{
  "model": "image super-resolution model",
  "dataset": "photos of arthropod specimens (BIOSCAN-5M)",
  "train_examples": 48750,
  "image_size": 40,
  "crop_scale_min": 0.5,
  "horizontal_flip": false,
  "task": "super_resolution",
  "loss": "l1",
  "scale": 2,
  "arch": "unet",
  "norm": "instancenorm",
  "hidden_act": "gelu",
  "widths": [64, 128, 256, 256],
  "blocks_per_level": 2,
  "block": "bottleneck",
  "dropout": 0.1,
  "attention": false,
  "upsampling": "transposed_conv",
  "init": "kaiming_normal",
  "residual_init": "zero_last",
  "optimizer": "adamw",
  "learning_rate": 0.0041,
  "beta1": 0.8,
  "beta2": 0.999,
  "eps": 1e-06,
  "max_grad_norm": 1.0,
  "max_steps": 9600,
  "batch_size": 256,
  "epochs": 50.4,
  "lr_schedule": "cosine",
  "final_lr_fraction": 0.1,
  "warmup_steps": 1920,
  "weight_decay": 0.0
}
Rows from block 9 of a small image super-resolution model, named by matrix and row number. Rows with one number belong to one channel. Each number is 500 + 40 x the weight over its row's rms, rounded and kept within 0 to 999. All counts start at 0. Numbers have three digits each.
After each channel's rows are labels from the 100 images, of 14848, where the channel reaches its highest value: "peak at" is the part of the image that holds the peak. Only what is clearly more common there than usual is listed. The data: photos of arthropod specimens (BIOSCAN-5M).
# convs1: 3x3 conv (model.decb.0.1.convs.1.weight, 128x128x3x3, each kernel summed), inputs 0-127
# convs2: expand pointwise conv (model.decb.0.1.convs.2.weight, 256x128x1x1, transposed), outputs 0-127

convs1.99:521436472442508371519479473532479523508525501465561530502460443488487514437496446529501495418494570449528499473479496479499482464593512632494463484495477466474521521519498478518511475506473516560540550466514464529423490514471479538516462504505506553426488398467509493433494545459513539508443493561512455482392491528465566490517452451524501520505492509509544502576489515536545516501577
convs2.99:569531447579546509508457475526515499462511514482510554427456469502504524503483554481528508541436500503496506530514500456436470453521502592544511503522513531523552529521572522485480506491520397482546586500464482494490415462563505589526444521462482560528483477552500440476483457531446565497500558493571515526531496480571449486526482545433417543470558507513537506495441458536487537493488
peak at: centre

convs1.52:540522554482446478487539512489506517534538540488620455498468479575555504410508445522488491435439483493482481519536504518551510593532538420520550481500557432524523481421489514485491480568488463472477386491511453473548496512513509534457499578471481452550525475463505530575443526488434522494485482510448508505454506470516436486458503534537516492501499513509591540440509467488542465509581
convs2.52:504574507573461521518558437494465563503451550537467470523535486530481496417495496549515516500448536394480513495538468566418499536529533475463475425594454476466475437462555499501514492494492477525481451407527491433560524460493520509489476463465521438491510518528507450563512520488500490446459522508452545543423467491605561506530517546393532471509567540519513450536582456522441547540496
peak at: top centre

convs1.70:531607490470489555507452565490538549467497534514460426511455505448434436513475523556529466479530460508589493523523536473549553484454513547483508460507521529560495436529527448518535542459531491476494496531435514496529390457580487506521495505487520539515551505438504463443497471489479391417528469505504476524508466527531444446466530511506502504505483449539558510466471531557484434408501
convs2.70:492463482477524528469480520496500534514536515490583502566497588564415524455514532517493424478496534542455514537513510474456570449426510521534509519472513448457489497499514501546513564437530525472465472477518520472493580539420456549476467509481471507446462500486485517562490564521500485580499457499557537483491511538525495495557532453482513544528463525558468518435528495490468547483521
peak at: top centre

convs1.97:568441485463433520556549450475534429524446456380536570495490463490433480510568498472467499465518513504486478456467543484417503517498417559540464480473509496493458519500479491456501439461521472507533529460493448435450509532457559459469462553535517527502456500469412503525512465500474460479478500524485519475435457456544542498558494420454464545513545535436523446536555522546516485563482
convs2.97:484519488529492540492461502511457498465480501535497501523486464514512475450520481562522546499528440513535400478447535509480537525497529471446441489504477493428500516486444518439488525501447493501561563438519465469525485468512463512513556617501522533510603484544452491537481490493428424491509572558519546497491531521528563588561510578454412531465545516532498396510436488488521562518540
peak at: centre

convs1.115:425511427488532465541471475540477453511441523471469520472485400469569479494397440542477472492497487520502494486526482528524552470417484463493476439466517543475526486523539480543512497504455438496471462420538421492510452541459492523519502579545506417583458473466548489576524464486410500472490489535506497497476495528574517464511481438488473539530496522491577523476474506577452430517476
convs2.115:485496499459534502527555524515478546481569471434483540547435489514566488511498550559472468463487498580476524519502509453437657385405496499490494492472456487554518462460499500537565523566471489490418462500537487509491532543455471619487556537460497464503465433480475548524466502536479516507520573546531551465556495495476543529555541523504468548471493485527428513507496502513452431520519
peak at: top centre

convs1.12:575518463459465472508424483499542472486475505560486502483480446476501464515527522522526499504469426572469483505506495449490480439421473550497490510477529523536516479486499508552502499455496466454476549521481487434447493504503469476486525622560447517502532470414542517397474503483446584585511532474535498465420502564471445415490426463485531530507514489537537485500518516597552436486515
convs2.12:521472438529498515515579547517471525554530560573465524454500552480521430522548497532498488527441488520437501536555492512451602539491566543457499517448552490483474506534571521488441472511463481504567557483541475494548478444511496528359493586531534536509450458518512484515497544490516524611502602526487559453504490507600522547595514534453469498484494462508539487504516529505515485532500
peak at: top left

convs1.10:477536445542498431495474489458511471493487487541540537484562502480552511482393525485498475476539465470382422505461475436523463452584485484483481504485492474469470477476520535481597473487467462478455477469509452482471483516476450462521526409528549419487522479465514548571488535508464563442543458522563489451473517534551548520502443553482466519495504541512535477503386505464480557456462
convs2.10:524493585496557521536534539544460519453546478472500536506538395469612419503551440450530497543512537506536538451583510430425551450472446536570468576466491433480509521487535529532522448546460486445589516453463523505556449506500473495551550524498501464463527471510514489490523523587506542430477549522540472514486446420500500534542450509532497611514540545484572512507538504534474480565553
peak at: top centre

convs1.31:546493472478553493523490483479469436557522501526426543525499495437464523516466551489462481493472465555434503479519510473477525515515484572445475502446417544500523499428514518501467583421453484415507441541462465488508537424455437508462518466427431506460473436424488464480439505474479526590497493442480517488457475489482441445434448478457527473453512447527488474412525512506524468485475
convs2.31:474499574502490470500540458467438475457463501438492468509590526475545492533492505478452473354537498508522467519572497453536466579523479502553452518490468485509452535465582547526473416567472443545489479477463514453535480483532425527540533491468486505518474552501451457556492516594497535522482488606534495523493493459480488533503462506490497506563549548558507527403475487441508516551497
peak at: top left

convs1.124:479533523484534531455469498499450528539478474570459517514492481456477487538451598545499492558569445489503450561490419521545505504548538575488481471519547494526492466556504541482448494486442467469484568497515490489497488498453463473476466371477487434445501499403486475506487539516440409496552528528496480444523515454543462492465478465467466504402443547477449514489439465513480533467434
convs2.124:491524559465463465549527412568478482495539464484493556429468463462586553460548535470505506519511513555543443470484565545419495518511436533513548508407505517472540519536473533492470525561452474479497507506467449513432511511461454455470492486522474443497549579454527521479510523518476429570495519568529481506509478547433467494550501498526429550489556512533514468460469524489486560516527
peak at: top centre