Weights of a small image super-resolution model: widths [64, 128, 256, 256].
Rows from block 4, named by matrix and row number. Each number is 50 + 12 x the weight over its row's rms, rounded and kept within 0 to 99. All counts start at 0. After the name is the row's rms in percent of the matrix's.
# convs0: reduce pointwise conv (model.enc.2.0.convs.0.weight, 128x256x1x1), inputs 0-127
convs0.106 095:52 38 58 67 37 66 65 47 39 39 41 65 38 62 59 44 44 66 42 57 37 25 62 30 33 41 61 43 42 34 56 46 50 42 54 50 45 48 68 59 54 71 31 42 31 38 41 58 29 34 41 36 24 43 51 45 42 54 59 50 42 62 65 70 51 40 39 41 41 51 50 59 39 43 38 45 52 38 63 46 53 32 31 44 48 52 66 55 54 53 43 47 60 52 54 52 63 38 42 28 58 45 67 43 68 46 51 63 61 50 51 53 30 71 54 60 42 39 26 69 59 38 76 44 06 37 50 53
convs0.107 100:37 69 55 43 70 62 55 50 32 54 43 40 44 59 34 52 58 42 57 61 52 73 78 65 55 46 41 31 29 30 48 42 55 45 55 56 46 43 42 73 71 79 62 52 44 68 51 30 73 61 61 37 64 34 55 38 50 52 10 39 46 52 40 43 38 52 48 52 66 19 42 34 39 42 43 57 48 50 74 62 53 70 52 56 53 61 54 53 65 66 48 60 50 60 52 71 57 48 33 50 25 62 40 68 47 45 41 28 32 54 72 54 46 33 58 42 60 49 78 74 56 39 42 40 48 45 46 58
convs0.108 086:74 37 48 47 45 39 54 49 38 56 39 34 39 46 34 43 43 51 64 57 70 45 45 31 48 45 66 50 36 73 33 55 52 39 43 34 35 60 50 27 39 39 28 27 36 48 57 73 59 52 45 33 44 40 42 48 69 58 51 25 52 42 38 34 61 51 58 56 34 55 70 48 48 75 56 44 46 55 61 53 37 41 51 51 68 46 64 60 33 51 36 62 72 40 57 70 54 62 46 39 51 35 58 37 51 63 73 60 39 53 49 52 28 63 39 59 56 39 43 47 47 53 58 59 48 46 61 38
convs0.109 092:55 43 55 45 62 51 39 63 33 51 28 72 34 51 48 48 45 48 33 64 17 53 66 34 79 44 51 62 33 48 36 42 39 53 52 43 54 32 57 53 53 51 49 35 28 33 52 56 59 41 39 49 43 45 43 56 25 45 35 50 44 58 45 20 36 43 60 30 58 51 34 53 51 44 59 42 38 55 46 36 27 42 66 55 76 37 27 52 38 51 56 50 38 59 60 51 45 69 50 38 65 42 58 52 44 43 34 66 34 34 53 53 49 60 34 49 39 70 47 71 38 65 57 48 54 37 54 48
convs0.110 101:60 47 49 51 42 49 63 58 64 56 16 55 39 44 44 40 64 39 68 48 41 54 64 55 48 53 60 42 44 36 42 54 61 47 37 80 50 48 32 61 43 42 37 53 67 51 55 43 75 47 34 68 46 46 60 47 53 43 40 50 61 39 41 69 40 49 50 56 42 40 56 51 31 66 47 63 51 55 40 44 51 58 49 51 55 41 32 38 56 54 56 66 52 41 70 58 74 54 27 68 47 41 36 51 45 37 83 62 43 50 45 64 21 48 46 61 64 45 48 40 51 56 64 54 43 39 68 40
convs0.111 098:63 46 58 54 47 64 40 53 79 47 43 53 45 59 54 39 54 46 34 50 36 58 55 49 66 39 69 44 50 61 66 54 38 12 44 54 65 72 33 49 57 45 50 61 45 26 43 41 34 50 48 52 58 38 48 60 33 31 52 49 40 46 39 60 34 53 37 56 44 72 51 49 50 62 36 52 22 45 51 59 44 60 61 42 52 52 29 60 69 45 41 54 38 35 56 65 18 66 48 63 48 61 47 25 56 42 39 47 58 71 50 72 42 65 43 45 63 53 50 52 32 27 34 60 71 56 54 44
convs0.112 092:54 55 48 51 58 46 51 44 61 39 65 53 65 34 52 32 40 42 51 52 52 48 47 62 59 35 47 46 28 36 52 33 45 52 50 47 55 48 41 48 53 30 57 44 51 60 66 35 51 39 60 33 52 56 67 58 40 45 40 46 63 32 35 40 46 72 37 31 32 52 71 36 23 50 52 55 45 16 41 64 35 32 28 34 26 56 48 50 34 70 68 54 62 55 40 62 63 47 59 23 38 25 43 45 42 40 35 40 55 65 33 46 48 45 34 59 45 48 31 43 58 32 73 36 53 54 63 46
convs0.113 097:45 56 53 63 28 33 50 36 45 39 70 44 44 57 40 49 51 43 62 36 63 42 43 58 60 50 58 60 48 52 46 13 63 56 54 51 53 52 54 53 61 59 36 57 42 35 47 53 31 54 38 51 57 51 38 66 56 52 39 51 35 45 40 57 62 22 68 54 76 51 48 63 55 45 75 30 48 42 53 40 23 58 57 36 44 38 55 62 46 56 64 37 38 73 41 28 36 41 62 58 43 77 45 52 64 47 54 50 65 56 49 39 37 49 53 41 32 55 54 71 43 19 81 31 38 46 54 40
convs0.114 090:64 35 62 49 47 50 63 71 47 24 64 23 48 25 64 40 54 55 63 43 41 62 66 44 66 65 72 70 55 49 42 38 38 49 45 28 20 40 46 32 31 48 27 38 39 62 62 61 59 51 51 49 52 40 51 51 66 57 72 66 66 60 54 48 79 58 67 55 58 75 57 60 62 46 57 37 52 26 67 62 52 54 61 42 65 62 37 43 48 48 55 40 49 63 44 45 29 36 62 66 69 55 56 39 31 43 56 54 55 80 37 43 45 56 47 69 81 43 38 18 66 68 36 68 33 44 38 42
convs0.115 098:61 36 61 32 55 60 41 69 31 47 56 46 53 68 45 61 70 61 78 77 43 39 51 53 32 59 53 51 36 40 57 53 57 63 41 68 57 67 84 72 64 69 54 51 40 51 70 61 33 52 59 64 48 60 66 60 39 33 38 41 40 43 33 53 42 44 47 57 55 44 50 54 48 48 66 50 56 60 42 60 50 46 50 46 49 55 67 47 51 68 49 51 65 59 61 25 72 45 40 33 44 60 47 69 46 41 68 47 47 48 50 45 65 71 53 67 33 44 50 48 49 44 59 46 49 52 30 36
convs0.116 103:46 42 44 39 41 32 38 31 53 56 55 37 50 35 43 57 53 42 42 37 31 35 58 62 57 38 31 39 39 34 51 35 55 63 54 37 31 41 38 46 63 43 38 39 41 47 37 50 54 52 65 54 51 68 49 25 54 54 54 42 37 33 27 37 68 34 52 41 35 66 49 60 42 63 50 46 24 30 50 35 48 46 49 71 41 28 21 38 65 47 41 48 50 44 52 74 63 68 48 39 61 58 64 68 52 30 44 51 49 35 52 54 65 45 53 59 18 32 48 49 54 64 52 35 52 59 42 59
convs0.117 098:43 42 50 63 39 43 64 62 48 39 67 49 46 64 43 62 46 78 37 40 56 61 47 47 29 51 56 46 50 45 59 67 32 19 41 62 57 43 56 38 53 43 64 57 32 49 64 55 48 58 24 47 55 46 48 60 39 45 44 52 28 34 34 25 59 55 40 66 56 51 59 55 43 58 35 35 22 48 52 42 71 37 52 41 65 54 62 38 38 59 44 44 51 49 47 29 42 55 49 37 51 31 63 40 45 73 44 42 65 37 40 37 27 69 59 45 36 43 61 30 54 56 52 44 48 37 51 59